Rows from block 4, named by matrix and row number. Rows with one number belong to one channel. Each number is 128 + 24 x the weight over the matrix's rms, rounded and kept within 0 to 255. All counts start at 0. Numbers have three digits each.
# convs0: first 3x3 conv (model.blocks.4.convs.0.weight, 224x224x3x3), inputs 144-155, a 3x3 kernel for each
# convs1: second 3x3 conv (model.blocks.4.convs.1.weight, 224x224x3x3, transposed), outputs 144-155, a 3x3 kernel for each
convs0.46:090091160111118147136187174116163100147076099104111148144131143146115137137119113145166121134108132150045148178127141125114102110106091154180098141120156126100158136133112121140126128140132114110119095157151091196156138073142121147128111122106159123145125130125155084095114116118141121124108099077149141060175170100084135122
convs0.47:127103081151133123132132131128141165149126115129117115131121083108115130115116129109112158136112106094134112134148129106066074104185114116165155131100173111136116138129112114092103150126119125103093122124127065162239180125178144142137135122098135162111105095086122101126062106128101121146136147135112156121107116125128128150
convs0.48:113122106119131150083128133195058142148125107121072129119138111118122100099151134128139077096121107074146109145153145122089181113127089110123142068122134090105156114146136134122129106129144150169097135127142122116121160121110098123114150131130096117151146100115199119129096115119151132146117127167166145149159131127103143093
convs0.49:108084102122138101131131139123143062106113090123132160171150143143126132135143127131098130139139121063089137113153130142145153092142098208083113127173160106083110127112097116129132122119147172097115142104148103120102130117128169130108105155159127093134106114125164107147145160140136150146135129129133109107171121103146099171
convs0.50:125105116130107158121105123156102118144198178118071127144110109155154155123123155094132100142115134155114115108139093149150101105088179167133099152162128109087110118133128118118119128127143106092115115097125187155146128163130135151103105074142130102155123146125125123108160134107096113106125137159129064153137164162101088125
convs0.51:132148106142112146135124134128129146123151103150131078157133144126151140089134126134121157154133103153132151133127102133127140127115147126142077147122228138149095124116146134139121145125133142187084132118119119165150137137125100194078124085178142128096109105144135124130121125132116120133117121118068102142136174111120142114
convs0.52:136084176097141119145133132123095098101145140103133130120113149107126138123120129169113189105132076125130196141089120089167113126142120074140125142085179076117043130120119133157126126110100078077174122175128152111126133114143121152152132119114120146122136136135129095101169134147140156110135139125152125116121168101118115139
convs0.53:095152136112152120119141121102136091118130139146069193121119117125133128105109135112138113136105146117134128151165092116111170155144127162119128103144076151130142143155138140140132135119112192161137142085136118158181132125107152099153126182050163114126138147103125126162124133128166147168142149123133126114122092160121139151
convs0.54:105119158108142115083104120139149130113163123068122126131125136140169141097097159131081169140115115115153152106074135095152161079111134152102099149139124117083150118144142135129131133115129123114156153125133127138099146138105135130108081138164118144115141157123141154151164149129142149148148148140126116154122154106111130102
convs0.55:118137178134121109120128084108139108144152134095132109118129134122105124127152155129118163126161091133129206136112132140174107097179163102138183093116114091121080136127123130135133140124146076139140109134142119081185141141167131107120131122097159085126141133128067123113150132136102123151099107141098143110160078124128127145
convs0.56:111130110103118124117127112110158091179137094158135096132138098133129124126141117149135102152126126138095096069144111161086109117089117108151150120163095115086187137132151132136141110130152062082094124212126160120057173089162115114122159104144093112115125143124139147117117116151113161143130138133112111137118138142148138122
convs0.57:139096097121103143165148108102065068108142121109164142146112103145136132082140143118190106069149164120152166145147063103147100129122095152130160116156134109119162111139133121140121119132127117139097135138085132108114131141133181147173153110134126072090096127132162146125136162163124125090081098110050140088111126100166152113
convs0.58:137101087158134090159124101125106097138157171103098093133144113177135132174132115093110095140117097096120175121144204133133115132089125192165109140134094105124055116120123144123124129125109101118146106095113121166098138118087176173108140134165111117101135127147105113109127108068135130137135133095090114087127170128136071141
convs0.59:113122170122126119117135125096130122119140108159139102112103121145149143131135174124154130123112104122139168110143127099097095115115146127114125109112170126145152149117110136128124135120128078140073110152127124128138098094162117142173104160164158149142165126143130118103137136125150139128143116161103147093142090100151089116
convs0.60:159128133136103103152109118178164128087093137135123198125140142120133130108105140177116143128141135146126097135104132113173117105119132146160131104118084061098150139134113123129138140119131117147155104141170129135104138100171080077128155081148110104086094112123100111104131161157087134134156129095114121124139141130129089137
convs0.61:121122149101133131162156091139127112135099086122122181117134139145114142133115091096140117122145168121136094141079154158174123140162119102107124160131124153131116124135148133123142126125118137122142075130144127125085161116111130130142166119097131134100134147129155118139120131114156160130108098149199091132068148139152176157
convs0.62:122102123089099175117132224160191086099097143147141124111114134128149125133116125095125086155132075092117085156109122112097095181118128136161133162104138148141154121141156153193183146148152129130145156116091163154061110129149140128130128140146128124135069149118141141165097132151181154113140138115141131158101110095148145146
convs0.63:117095106124111116090123082139160127130162144094119136134115102116134110106118110156112127137139119130135103126189110155179074155127144095127170126114078128118144143135138103133143103129136178103121121124101144094128119134115092146089093102151120107133138149141124173167170160142145130110166127094145114122180148145169127108
convs0.64:133140136127122130118104118115113128157124114152124157116116085114127140129133154166082152125136066120140115105098084105108127132135117122156117177114140075125093120130142125126142133128150106127128132137149108108110116186143070213129071107118167158124121148126144097170132115140112114129174162144125147113112136076155114166
convs0.65:132115157128152103096142131101108115101087107101113121119114113153130112110122099168089134116095146165123119155144147092123134115110148118098093154151107140171115143106121118146131112126137120092076115141097180150142102198161143170184161137080108119156120138128091146111186138123133176179134139156150162168173133125093157130
convs0.66:120136108132137118068117128173123092139143109140124129126154133121167156101142137094189107128133098121150136164075137106150155116122157094124152167116101162127113139117124124132138136102115105126114112145108125092130123105121137148100133143073109158162146130093128127153096101119099113152128130109167095125125153109146127098
convs0.67:083097148079120137153128159131116118074121130135134094134155158106117131129098160119124142137116127134141130126134141140106165071111077162146126136110124146131165131147134130116126123140129101136091119113162134136133127141149145161144099122132102162134075126132180145153132160146114102139120131111106124113092115118112132075
convs0.68:116129175127104140136104139064097110152107098100181127154103114116138102136140153089138132179122179154083107147169080135119097139143158119080139104153162165113111115126116113126119116107114109119119123130091151119080119141204132147114169133136095121118149103141114143114101097119158127115107107121146146097201083150052236107
convs0.69:129103118126112103098111092153109141125135124169092145116115127106119122141113102115176115125085147168124113140108150129131125118109113123166101099138137146120127119116136110110122103117107129106167132098161110159132114153124166112104133185089097138105126109129139107101118152132139158137119116094148193122110151135134097153
convs0.70:120102149133115145108129128142129118130109147116132145130131112133136137141126126135066152071149118130083074129087157151156110163111152104160148135094137125144136125141139132131120130137149148142173133161088150073135160147087105118109139135130099150119135130154161137109140113156139169119152141173100126098130126115144103149
convs0.71:116117118110122124123090123152112140108090107168076125140145132121129120139130100161100067151121138163133118123127152069132135153138103147096157133131087106073141129129152131132137142115108087101138182133122164113148141141141173134145099159101101099172119136124108089123118117125130115147117100110062158126143111133106106096
convs0.72:128125135122150112095106124201146162117121104168131103154139135121150129132112111116144109157137137114135090127109146153089167187094120160111132149113104124139152118108132121114117128134117112128107085164108185100158157076096104130123139110094125143121126130123154099129147162175153107122130113081134174170149135147125122113
convs0.73:121084120106103137115175162134123125121078126133177157160166164159175141137117097138072111154121126084111126092139107140068133067117117147148122169113160165141101132132118133129135143105113119093160178133117120118095128105124135121100089119099130149099089115105146124110129139142164135151125110116110138105093077138112132158
convs0.74:146149119104142138148143117168161160155155125146156140140118131136144156124133158163094086163136117136173136141143142138172118108117142115089122147136122180200132125115114107116121094099129159159155113117146143103124104064079135118101128132130174165153111148150077112170137112123132126127166155140162160159138160116130121126
convs0.75:130080114107130130123076085118126144119147137154064102116128133104121136096112083103119154153137165116104093082137161117069059157076134155141129143115141104125147128122137122112123119120140129142130166158124155114139125193130124132131103110133169139161158135115139138124168176197131110118114129132136080140137154105102118143
convs0.76:135111084163103083127109087146160086132131149190150125118100119101111139134090093112102147162167118139125148182160197099113131161153122113086100167118111146207117116130126142113134147131168102104107101095118107118174070145070131101094159130106125088143103143112125150095129112155138148130123113105149161100113148170153133139
convs0.77:119108178119129089129107117148049124118122096106146119140126135139132142149125150130117127131147092120141159112097169114100099118119114141087136133124109095131154136135135132117120127135131126106114101141126139159134070193072128106175141085120109113150136102168145160107117149168135144141148138138094151120113119131114118144
convs0.78:113142131137142145114131092143099142201087122100105078146135103094141118136161123111096085156152114142143092124144160090180153150112133098126185112125125139125134152129116104117126115122128161138124103138098102147076115093128123148087120073118129101140136113138108114124109145165116116129144154110117131150154186104147141161
convs0.79:137130136114097136114118140129065142099157137139120095142141112099113142117139148166143102114111132115104130130089102066112123112107144115170135142139102064138111134139118123136126122123114147100117105093132103144118156127124159162119105138117081156155134156091165120092113132104133115109136115144127034161114174167156151090
convs0.80:133141122108128110128141113146111123128132121156131178092116098117113102109102101158124130096111103185128114093087055168112104106102089114134089191150186102117128131130098127112121117123154128108088171100086124118140092077091145134138210142138125126085110113119135116141116104085123115132119113131089124114151116072101110137
convs0.81:099122091137131114122088124113125157132136116092105139107146109127127130123132135134061123086141120185116166069115142109134165192132099169186119138149153124073101154119133106112122120121136134132150145169120136113124145147122132084127151151117131126137126104110129125110146131128104100128134125146078122149123128183145134159
convs0.82:131139121138126158156124150121111085146120126117127133110124118152137115152161143130136121084150134113136110104143136147126104085127143138149127121110186142143167114117130127115131129131134131157127154105103127108117127143145145161165144180173122098120132112113140087123116098131159167187125130151125136066178128097104130118
convs0.83:123109150111116130109096109081116128079149126128181112066145149114134160130129123128125151122170147163128120175102126084150071178159107157141106139181114103106136123107132125119124129123120132128127149137098169141100094147105099173188100144188139098116171176092184167132146140137154163099137101124132113120115086090162151077
convs0.84:117132155149139140117116125097137154157172134153133112117153142119101118107121129148130108097092172093094114084170130131097072114105185185130159146129145103160108125129122142139143118138144102145121101138122111126139138133131160109177165048144155098145167076186117168169132110126136136135143150149171119125164086155143125121
convs0.85:149147125125108108131129122112183140087149120103121110135116123146128094119126108075178139143109112162134117127087100164147147070130100171173089050098172158120113121129133130110119124121134133137116113127096135169091172101102153160089163117189101128149157139109099139121139141134153149121163165147135114148140155140147115134
convs0.86:103083164122129120128090127101160151156145083091102149103130131122113177141134134142105125129141139170171107113150101110094106128144082112112133127143106142125108119131138118137118152130127152086157098147111085207153075166141083128130097095163184117131148133151111137161057087090108124105161145147109132111091157112079109091
convs0.87:133126115126100101144113131146148119088109080124125107128124146146125101143161113100124072107086137177122107117135089168138117111138119152130142056105144113112114124128129119128115133141126144117112117121118108088118112161096111098129155113126140170115131082110078139153141134132136118111145141136120173090146119085139107161
convs0.88:172141095101124148098116118169105127079116115168136090098128096147120115131131123154118104098118123163116118114135145122064126121107123127120129136123194147126151141149148102121117118108134077159153132105139125175156120143125186101133077179139087151150127133142110114085124149171161138107138155166083141092132097111142111107
convs0.89:134112137109140102103101104072125108128151091129102140123124100155113108141153150117121167101140090141123120089160106114166078105134141163104103129088138122183131123121126114119120126110113114099137093084092130109141126117126109125136125114101084120105123131151155136110158148106133121115134089078143167107177159147115118106
convs0.90:107119190135164190153160184093115171130123158103099153157114127157146141160122155134116108136116165123122158148144117137120126102105089106126182093148181147171173147138156147147148139131142087091132129090089117151088153140162142127185186162166092111115118166099092142112123142135083120126137144158143098174135155097138117162
convs0.91:133148127154159104111098129134112118106138107161115125145145166137138113166132113124138134116134123094134113116169120128128111088136161124123079131141125155127146118121123107123126123148125094121145208088116077078122154144191142106164105148154128112130116118117158133126125139138153132116119129116136115103171149106144157104
convs0.92:143162106087127109152118105096106118116066166160148091126115151121115105132136109114141105165087139125136129129179086135090067107142118132174126118115090127086147121119134139118136133127123144124142144176114110084138210069143133154136086165100162131110103148142129108122137124129130132116126138162138155164185103174096128082
convs0.93:115083111122112114158119098148133103120127141167159109084129118126140120109134155130150086138150124164157127119141095121145121081083103111099158072082139125161132110124137123134114145135152130097125136090127138096167094098145137132132128125149112136155099113130117130112178159150130141135155181163138169120118121152090104105
convs0.94:155160107137145147133152151145113202160152114161153126126126105140138128126107118089143139176146083117162179134142129132165128125149135138128128134103154137176132105118140124144129115112127171142091087128171126086064139138134084121151151104114087144142105148082134143102095131098139095116126153150112123167109105150126114091
convs0.95:166114078131094101123116106128132087146111127099141170106142109138138147147135065105104160104121118118071141138158143157127125101137139131145092132142117068132103127138143126118116119119084119133125089169116114122110161117088130135125108076075135070149164139105095138140173163153133142153157122093098129050150144138114174147
convs0.96:147081131118170145112111095103084114120135121054117075101131113100115139131128122120142141132189115142109173152150145102131112110097089102153140101126133127147091151154133159125114110117158100089161114183085192151123091170097135114148157113193095110101101117166116157088138142155135136141162139165146119141087158096142116156
convs0.97:112160146106110104140122123103131061127083128125107153172167115148148133138126132149157096080121130126133147139123134182126148120110065128120112099113097170140109099143149118110114101122128157128091088080119091145080091173157119097136183105145170120187155133165120109155146152126133113135144176162093136118140171153105139117
convs0.98:137139090132127138130138109148075094164082181119131108144126100140119116149140127102058119127137116165138154120142149086138095164107129089177109153115159103073115114122124116132127145128116077122133147163102157167134190104146162141108142136092140087093120146150140112120149142150140132138122107134142108119125113162120127124
convs0.99:136109125130145146099100111128125153106130136107110132100094116134098114121116143130121097120090128108108122113142114134178113128181143123136113122141118090151105121122110111111125140131137107166125120129138082140094089120169106098092077113120149103085164105122176138095163116122138151140142157134155086113159097130084115158
convs0.100:193135130124121137081134174147104169131112134083119159144122135135129114132119137118123122157088148122093138164140110135097131164114121098129101160103220117165121120121156095150129111118117105135146135114153167127180109155074079128118078149114119113093148111142145121166116133126143137135124089077113135079139165123160107177
convs0.101:114112115118109102096105147160121131097147138141093164102139147144114098129091125118128112102100129149089118161108116136165083115136109104113125130165144142090100116115116130116157143136147155114112071105182109189147085078163184108150140113109132150105139132129074129129153142170130152161131142126142120122173110093084094141
convs0.102:154110134146124142113129102108113118116122114111123120135095145125122146088092139101124112066157103065143143114099100150166145096119138121156138127120178124095142128139140130123136133099129113142147113113079114115114217158076118128100113137144149117129100092153133091154159136154132153157086105121130110143205119135137084125
convs0.103:111142095145122081127123098148122164115108177146159163141098155114121118160147168098132110137094128154094143137175107095075096127179109142082079099122152141152133128131159136126132138100130115149123124150101122109111089106123120113094178118132139176162110111136143156103147153131166143142150144120155132141145076131150139154
convs0.104:131134165137117114142127112161134104136070146132117132151123110148134119141124132108109128131122117129115135085143103183130139190153124134127108117120122154118067118101146123128143128127144159127075113092091162107090171151126168152117131146142156120127153118125163165126172119105142147138086126124126119101146114121162120141
convs0.105:157142133147087074138126164110116098129159109131130121130096127132100121113099116093059107124137100160093122126109141104166076134132097100095101108152155121123170114115144140138153156187175110146110090139115194122131091101060120127129181165147127085132152120133123092114136128155110145135146136131130112092135128130121128101
convs0.106:105132137144143167109153101110122111132102134121133090155118108097119105116137122112130173144139114108098166097147103065122126084077151108136074133085150122175108114125150105124128133118130089128101115101151102123114200140144085144106144106148114131139121114116146109157124127145144151167172153155136127116106126144085125152
convs0.107:133152105140122107101094113082144117137135109083179150140151137110080092145146117151105096080131141149100123086180206118056082138200127162105120146164141117097113132141145128128130128131141115118086145142109098128086114130131154125043090156138085129117113096177202139111120138157161133150126137108049145140144113075104158123
convs1.46:141118108138101140105101144101141162149141133104157149077117118122147114130141156147131123099118152126133126133124106143148113164132174103121130154102103134125120137171151138144094150129110110144134174129127128124113092151101136133135135130122132147126113134125123186129165143146139122102126121122134086099138068142109120130
convs1.47:106084059137072128126138117128184161113119135163114079131155115127148117163136170140104143086114121135077181135138124151129100178148124157176106119147151097186170124121127144175107113109132061127146169154135111147151043107140094103100113170085106098061143124101131192131129137127082104081137139174072147095145161062124116120
convs1.48:124126148154139131127143113100137128117144140122133110169144133124143150098118125102090129117146121130130136163139162126133132136138114110182137121149131115111120129108121113135112147133122134147145120114142108152143118145110160110151139145130142151159109115136127103121120149137121121134121126121134111117149115119146159098
convs1.49:152161123121129120119143152157162139164091152133120128131123129121123103103108119100140167160136151137176146133102139076159166168112103124137037099098124160141141128102132088103115108126169131200166150132070113142195158139134113157147140139134168115127110129152108114163115123120141147129094141151144117159093110158136102130
convs1.50:126112128128114126141114139107155125088121105146103113111049113143146143144146110100142094136134151127143183115147123151157137136122106163093115132151102114175160112077090130113128124128160111114122114133124129113145161133109140119157136149148143118141164138154113124108102136143133122116143136170100142107127132105112079117
convs1.51:141149132161160109110137069146134142144128100098102074150150172100104079110063080122092146127107128155169121139121157101122124114081137119125108104131083098118092100119026148142097165131128207115087169130107042187129085096084133117127174104078146136102084129115072090129153145176131130082070130119106137094103106085130131119
convs1.52:130116128164106108079130139129132139169112114146131124095129127110131103102135101164092086096126139138074094127169107111101118120136112145126072126138139114148135115116101130127156134136125078122135150144137173094126150096125167131136138100129098106111131112158112109114138148133114115132118150129104138121135096120130146110
convs1.53:139136138108140162117190129085121133132098118105055130127166113127116088092154127082154159096139085148097129143105144156140118142141170110145128158124171078137079128141123140117166197145147193135153204092093121100203083092131052173088064127123060156145129114157072060133154150131110065105109098082141108110104179066130118146
convs1.54:118119119141093117122122110116164103123140122101137124152160154140126163139144138090093142184120171107149177166119138114182119154142121118141130110139120122109114126125127143139140149113131115116115131130161135134145124122118115130114155138125118102123128160115092105148143157129129128115119132139110112148162148139142090148
convs1.55:153143101108119106147142123121155143149088128117137126121135091120135168126116118069098156091155133104138143127126160118139175127119150105151112148136134119127121145135122129141121118130110128117142113108111122123126082138146132118133110132101139130103117138145150107108117146138116116101142140153146083166161154098139119113
convs1.56:094109086176123123148142135102120143128093128152134125140119124145134126154160087112154113145101144100103101156165144162102128098164112114106112117114102083115068135142088121127119131114113076106130139113161160115096108098158159137138107103116122146171144127105122127125137128137136114137106075090123150148125115124112144090
convs1.57:116134122095150152139124139143109144161098103086104120142100080166127127149147141061145171141155094096107080148140105137107107151066146176171140094122204095157116159148118124148121140097091099147097136118103133134107145121126096125119122148104108139156157107123146107134116114117102138094142166125135170127165140093145119163
convs1.58:161100122156127146112131129135157127109142106159162119101146135093120104083129093082099167121160128141126102096134121091151136139104103125117118097123203115147119139103166125135157118110130151119093145124143127140113129145063130135156130149170105148176149100177125130124131137150125119131141171131091099092169130124134103127
convs1.59:105117122091146119135125131092126138139086139146103110103123132124136112135162116146107100144135091130146128152126134141114094099076088161136138181132127134109133115155139141122097160183110127117105100084134130132078138096077115110104111128124141126073081141103109132110089119121139117142122117127118130133133133125143078133
convs1.60:105154116114097118111140104121152084135145136143149098096129103101083138141112116129124139118143147109120139103143105148130120092141104109136123116130121174163148109094111148100113154137121117116128117123111135118133101110116112119124124131126136108151127136108129136125123161169106127137145139123105119099093132118102117114
convs1.61:132118128103127119130130135138132139133136120152120111162153168153158176142126142106108110118147132131137124137116122111114115143111106133120127127163136106119140108102118109092143121131128139157138117093120152133136098113158123130130108120114140152125131138125109116133118104074144137141138122117125124116137095119100157144
convs1.62:162120133123144178144184177143135109126138098135120154108131150134131136106104139112090107109152119135131115107119131137114118147107139127096099124086138112076122161142119196141110159108077145135171151165138123114125110128118105118120136111123116120133126137120150167122137121150171140126130126125150130157137141162141134104
convs1.63:143102127106136116126152129169143164104109111155131142147116137130103143158116090136122143136111119093116094116102105127113114108115125101096111086148122124168130166140120124140110109131108145115088114126109085113139128122089162113098113106148111135119113149106118136128121151130091128111140149176142111144121161130119132092
convs1.64:138119109116116109148134139116142147173190181099145050135123166149091129128170110141105127142154127100131123122139169170070105136118112129190129137101134121116118114121122126144128176124139145096133146165113095079117156089180149125146159159129104126149152086137064154100101098093146170165137145181178095118164133118139144078
convs1.65:118134111117115157103146140136140122139148159139129121123129106150127099128117111093151127159148134109089117131125122108138119133112123125147104144135099097127139137131107133135175135128141099104113096148109159074163116133130103115101138116132117167105128128160133140121148128112133129130120104136122076143115165140131131141
convs1.66:151119113124125131101120140116091150132116139115106132127109129125122121134129115133155133135109173144121113152114131136125144115147133135146139155138121128142150101126115142154141114155126113131151115148109123107132120118125134124112131111128130181140100099112093124130120127085115126126147141133109123116128122129129135120
convs1.67:109150142158115133115122142147143154164112121142149094114159099068121139164120103131157101106097081121185159129098111157123097143132097109128141149138138179136151156149169133157134151114128130156125111131128156127085176169115139141131186160180107121124132112146091099137121101121107109125186159160143119146214124103102088185
convs1.68:101105144125097090113130132135172123139136149131100164132117129173144187146154122078114115147129085120146139165168151102130159163156196175172099114107157061140136150146132147115127127111122140127129111099113148119121075118130114109142085114125134154117092158176083131161120117118144162145091115162155100108143101093161113162
convs1.69:129097086108126137097101092151128125162145139143135134133177142122119167084147082080060128152149141149116116132131056067157184121131126124180078145124172107147211121133112099104159104110205081105182133182127126083162138103111098131141113112144095124066184182143090111103134157115146145090119155160140171165046081137140111158
convs1.70:112105144124110126114088138069070188075066064164152111143108149096082108113124079154129099121113095120068122125160124120148134100137043166134082105151118033108061103117111076096089097135087104085110127117178073141087130077138137133150125093126116130109083111142132106118120147159115067107092066087132131069163085111129202078
convs1.71:126137124145170160120148132129126079117136122154085120154101110122112101137130092087084078096093141123114114105132071107113119143110124133113107096118117160168102122148113181113173121133147132126133081147155176103102134102143100112113108136114138163103151075131139093135154101118131148121125139130143125123129138152132091177
convs1.72:117126134131112102131115143147128117123128138119139127133151128126126128132142118138126121142148134156121090119123139128115118138136145130133130120128153151127138131128128134120120116115119121125112139126131141120129134129084136148129120137143110146143124135146130144150121117113129148117123136142144110133139128143148127134
convs1.73:118141124109132116107134107134101132120122136123131120136101122119114093144181100124156103151130131151158148110132140163086110130155147154150141110139113138128151123139130136107104138162122134130085113142145137093098139117133127134163112132139113167130080108084169159118131151111175130117111122094136130147127108152171141086
convs1.74:120143173115102104099091121124092123145153141100124114159131122125141139103139125119081140124098104094138136099116180066128153139118168157116137114078117122116100138152118101116121125089100173149133125112134151118171124144175088098156066092147111106117141159155095099129125104090169118088140111085148126153158082161106084150
convs1.75:120115113124145138148147105169127157132092129161111085154091093165141168146138132140126129113073116155160106123127123113089104124114103129178125095138132121148150113111120108125120141156087137095142145144131119138137125109119167144100134141124086115128098117127099159159152153119088100108148142151133124106122149115165118140
convs1.76:117109122152105157143085118149142151142149123128156143146122124128111137121105144171139109139112140103121140116140137114101124113104114127132127126115129113141135130117105095087097086100132142135132111102132152087094126116144109159160081103136147122119164101174091119156114081090125127129156114074154117133141101146109129124
convs1.77:173153130143131103129113115165120110116114173132170120122141123115155101116139100114144114128121084130115138146163160120113124168129121172100174112107059110132120157157081142100138147099099157094148159194103165118134091159125119111078097119091117166128120143148163165114074076052129132106097089092114125127096110142091116083
convs1.78:102136133129141140117151162111108131113154122130176149125144132119107149086137158146153098096115120154123089125118127158109139111167172138135182108113096131143101138134119106115133117138122106117172152133115119127130106145141117137141111098149131114130155131151103120102126105111107086146114151148129145136114119138108151171
convs1.79:109132095111135143151097173122137141085113080086127114154122090097191127137162108119111134142129090148121145138154207175214175186139147154171156171149150104109139124135127161129140151129155114119130110138151136141106129106141100098150142169139111131158160224146137124149151110138122128103147132140106165095186176097117106135
convs1.80:129117133092123125094129128121128144126137163087094110123153172128108117155134133123131081159105109128119130168106084140150172115171150135097137118114146146167134146142115109076098126104105160165113142108126124093114153140137115125095118123145160116161124125165119108096146113127121123155142176146123131114119111145109137151
convs1.81:142153109086160142111131142129142094136137119123130145116163127123124122145112115111129116115134127119180116151078104109106107130160182122096106102110112094157127141179115141173154110158136123140151115154107134139120124119123106112105142092138118123109150125156137097142126138106108089120114127108114117097130132127150117168
convs1.82:136159151123119138143122183116116127162127081159134077115171181106133116109072032128170173087092134103126150122121114131136124126115132120144133122138115186132099140075078122127124105105053146158139097117153158141143186143135183130128104135126123117118139132136120120172162108109156115116104078091121151161140168132126123137
convs1.83:084126140123120124145137151125140139126152077162112105163140123171118095096123101164128194124169160124140116166163101113112088154124060135156153147149135111109126119139112146152123145148145132114170126170111141106110143078094136152110172163148104140092087145134111171133135117115152161156149083133123110132148127138066129143
convs1.84:106159106109094143076156133141174130131190136176085120109169053122153197127117177138144147157099115107142151139105063081107014129126099077215198107159164137093157132179136164133086141162110127160121122118110101141161130116092125167089111145148100095108112058132111062171093123117120162107156202189161060151129109153132149154
convs1.85:107123130106122110171108135123119120132166150161107088120176158110110132117126100110172106130114137098131129152148129191114108091148074103139116140147144130146129088089140119108129092137106146108145118101128114153119129119131129119119159131152131122171148152126165126110076128146093129127170183152099133107122119130118096120
convs1.86:131146129102114122163141142134095136111152113118139079153141140156151117164126136106151100119099117115134121163130098148112123171107139140145161115124137139126142149115122118140133149141113147119109141129138088112119143114127127105104096120137102149109111113098102121109129131112168145117157134174147132128113135109145139147
convs1.87:155116113144104130106100079151142095148127155145142096118112116141080126182172083093169079187168172087108135098125161129194136135116081098147123106137192106110100135144132138091126110146091133138144142101169128144136165106185162105147156167193138119093115209177110101160120155105126107093126166141145097155120112137155142158
convs1.88:121137095112158170140123083093101124142133122102134131152123122153098118122120135111130125121127133125092104155100137117163120147110211114137111127114103134096108132099130136122086135108080158105106156103133160139133111132133118106113110107102128084143121133171133093093149091104099116105121118135111151122128161091115140150
convs1.89:117093138134145149127127137138139155144071153159179117103093114109107127131163121169183117126140139125133107100089110115148128084113140112126150153117139071092134152117170135130162107123091107102093099128150126121118138130104120151105128118153147141127140146124097137122132090165151125154158153150072117115081147168115104096
convs1.90:119136111123130169151110141161113130168143088141118100073150136122138097136125077147150149111102103130117140137152104144117113141114071164103147173150106172163100152108108104116119128143096141165141111114136121098136183141108143163135113132126141119109115134124107110165177123110119093112123108120090121158143121118105125128
convs1.91:113146101168164116128130095121118120102103136097155091103155125157146153128128136108082129131132134114131125114100131127126135096120142156134093138131141164120104131124133150114104169139170112070089114129168124187066106138165101099118164138161119112137138140137139132115090125132125144133119107097124116121183113137187107096
convs1.92:101142102138150158137129099118085111121151099075114172147136148136142116123177107140116159128097123156110132123096152127130136128106123150120107150128155108149114141141120130116068168164127081156104132106160164176073160117136125119140098122095131144138113075155160125117099105077117100121137113102144139101163132129174070138
convs1.93:138114123136124148140111125171104110164156113116119107121150145123125124154131167100110119086102154104137139133088115170124105122161125076104117116130113134144130138127141116111098127107128130139108149106129136122163141165171106157148121111171156130125159100167181117172130093138126103114139156158118093108093142162125118109
convs1.94:134107137138089099140136159144095103106148122147112131122154166136130130135120069090104127127160160103112142121113106117112132137142124146129131131162124125130122101124115107111159170141125125119146113143058153126141135139132130156154113134105114101133140107104150123138148143142091131121144114127144159112137130131139143113
convs1.95:080133104153111125092167141153126132151122142118122116091130167108141076133118119131121129149150160060118150172130161150140176144145212082088158146111124090141104143104094080148144112135146045106130147161131140104149094114166150154135130134142089126104140123166146118117108120126128124108113131147138142116118118112133125158
convs1.96:165187145174153143135153098169142159142147112128131148149141130143172167101125108116133122096130127138159031134129130144127133133104104142097136105158061125111140116138140159148137127114116154156178205172113133101131118142107072123060090089119086160125130135124126136098061102101142165139104112125147068121157137153104114125
convs1.97:106085091111103133156163133118168150173135145163089116159104116104131154167095136120151095129167103158096176118145112112121131090107080129150138095104105113126130128114131112137104150141132101186081122090128118084127153140153115108141175083125107104156144145117139126116141128141080121123090137136119149134121136135118159118
convs1.98:119137078113114096149168186113097098109140110160082166097124152090100103094113065160140120126104069110134096147110115178127143151116103118134123131118138121124139186129184136116135080117082068147147138133134193093052140097129096108137123122152102131105123085103185123124129126145105132113130091078136122091174133141108141146
convs1.99:136126151136092110125126143139139142124116139140142120113100155104121128127101136105095081112104103155107133125109131144139137152126145123125117147129144132116127128107106151130113132123113123160126099126127107120140126126137113120121124113135168118098138146132102106132125119106116107107145142150090144155112122120154155144
convs1.100:135120128132123140124149139126128120136125120164124146133122135152111131150125116140111125120118113144146118134135128139108132133115116121119119100120121143137129161138155168120136166163104107129143122142145113130132139086115115127116142150115155126147147136123131142118100084128135148152138130126152135126130130124134113116
convs1.101:103110122119112160144158134083114080110124155134094093175151135169155092117145108129141158141112111132175125127124124090141098098138120155149134114106117070130092109117125127182137120127114185099107129083083120101200178110116109146072071128091113175195074127121186110171130145112114082090071078078143107119127171123110118107
convs1.102:153133142132162146113088103128138126173126141131107129121103123143141141161127087144141151154127133145113145168117158087112176153165151161138115070166112156090171122149128117125124119094130155131113144134144117108136107146124162131161108122134173150141142160182145122151107118074135134072175170119141089173092171122183132149
convs1.103:164127115136117138140123102112130140137112139110125143123116127107142116104125134126129128136117141122140125133137135135140145119116146137151106107142106107124140132136115140112130140127126138130111139124135150132118131132140144139145129148143133141122133135126120115123125131141127137146108126140120116123128121120084122117
convs1.104:130111145147140112148126166085157121135135137112133110107133151129137155134146132164098123132112134153133115162121123131154124154097136144120140129158128086143129148128130091108137114122150110148141133159111134104079124104102103129082161132152150151093096144100151149167105130090140137135120115138148166105120106092136126136
convs1.105:145132145147129128173143152140133160136133123105118090151141104132140129156114111086115143139127142120134117112131112129138093168121096096124126097108120102137122176132138137134137075060103127144153120131115147133084174123136143129165116100113117132138152129133155106121097118091118113107129147139146122158118115099119135101
convs1.106:104140151122117137127154168102121144119102106150120140134119178130138139161157140098109156084126137156100122127120113140124166114076124088154114147157114122138137159116185134132105168100101087153074142127159148135109130104084120113166117118149113144135181119142139164122119119112130141148136116097150135108164144140101143079
convs1.107:134127086110119115133126105115126130125130090147131154109121095152125096166118132181142162164146094115105105127116087132145119076084076110103123121090129107157182125144092085116141124101112122088138093090127162151134139109106175120118153133142164143070146149119142208112098132114135146141118132126149135148164148155148168146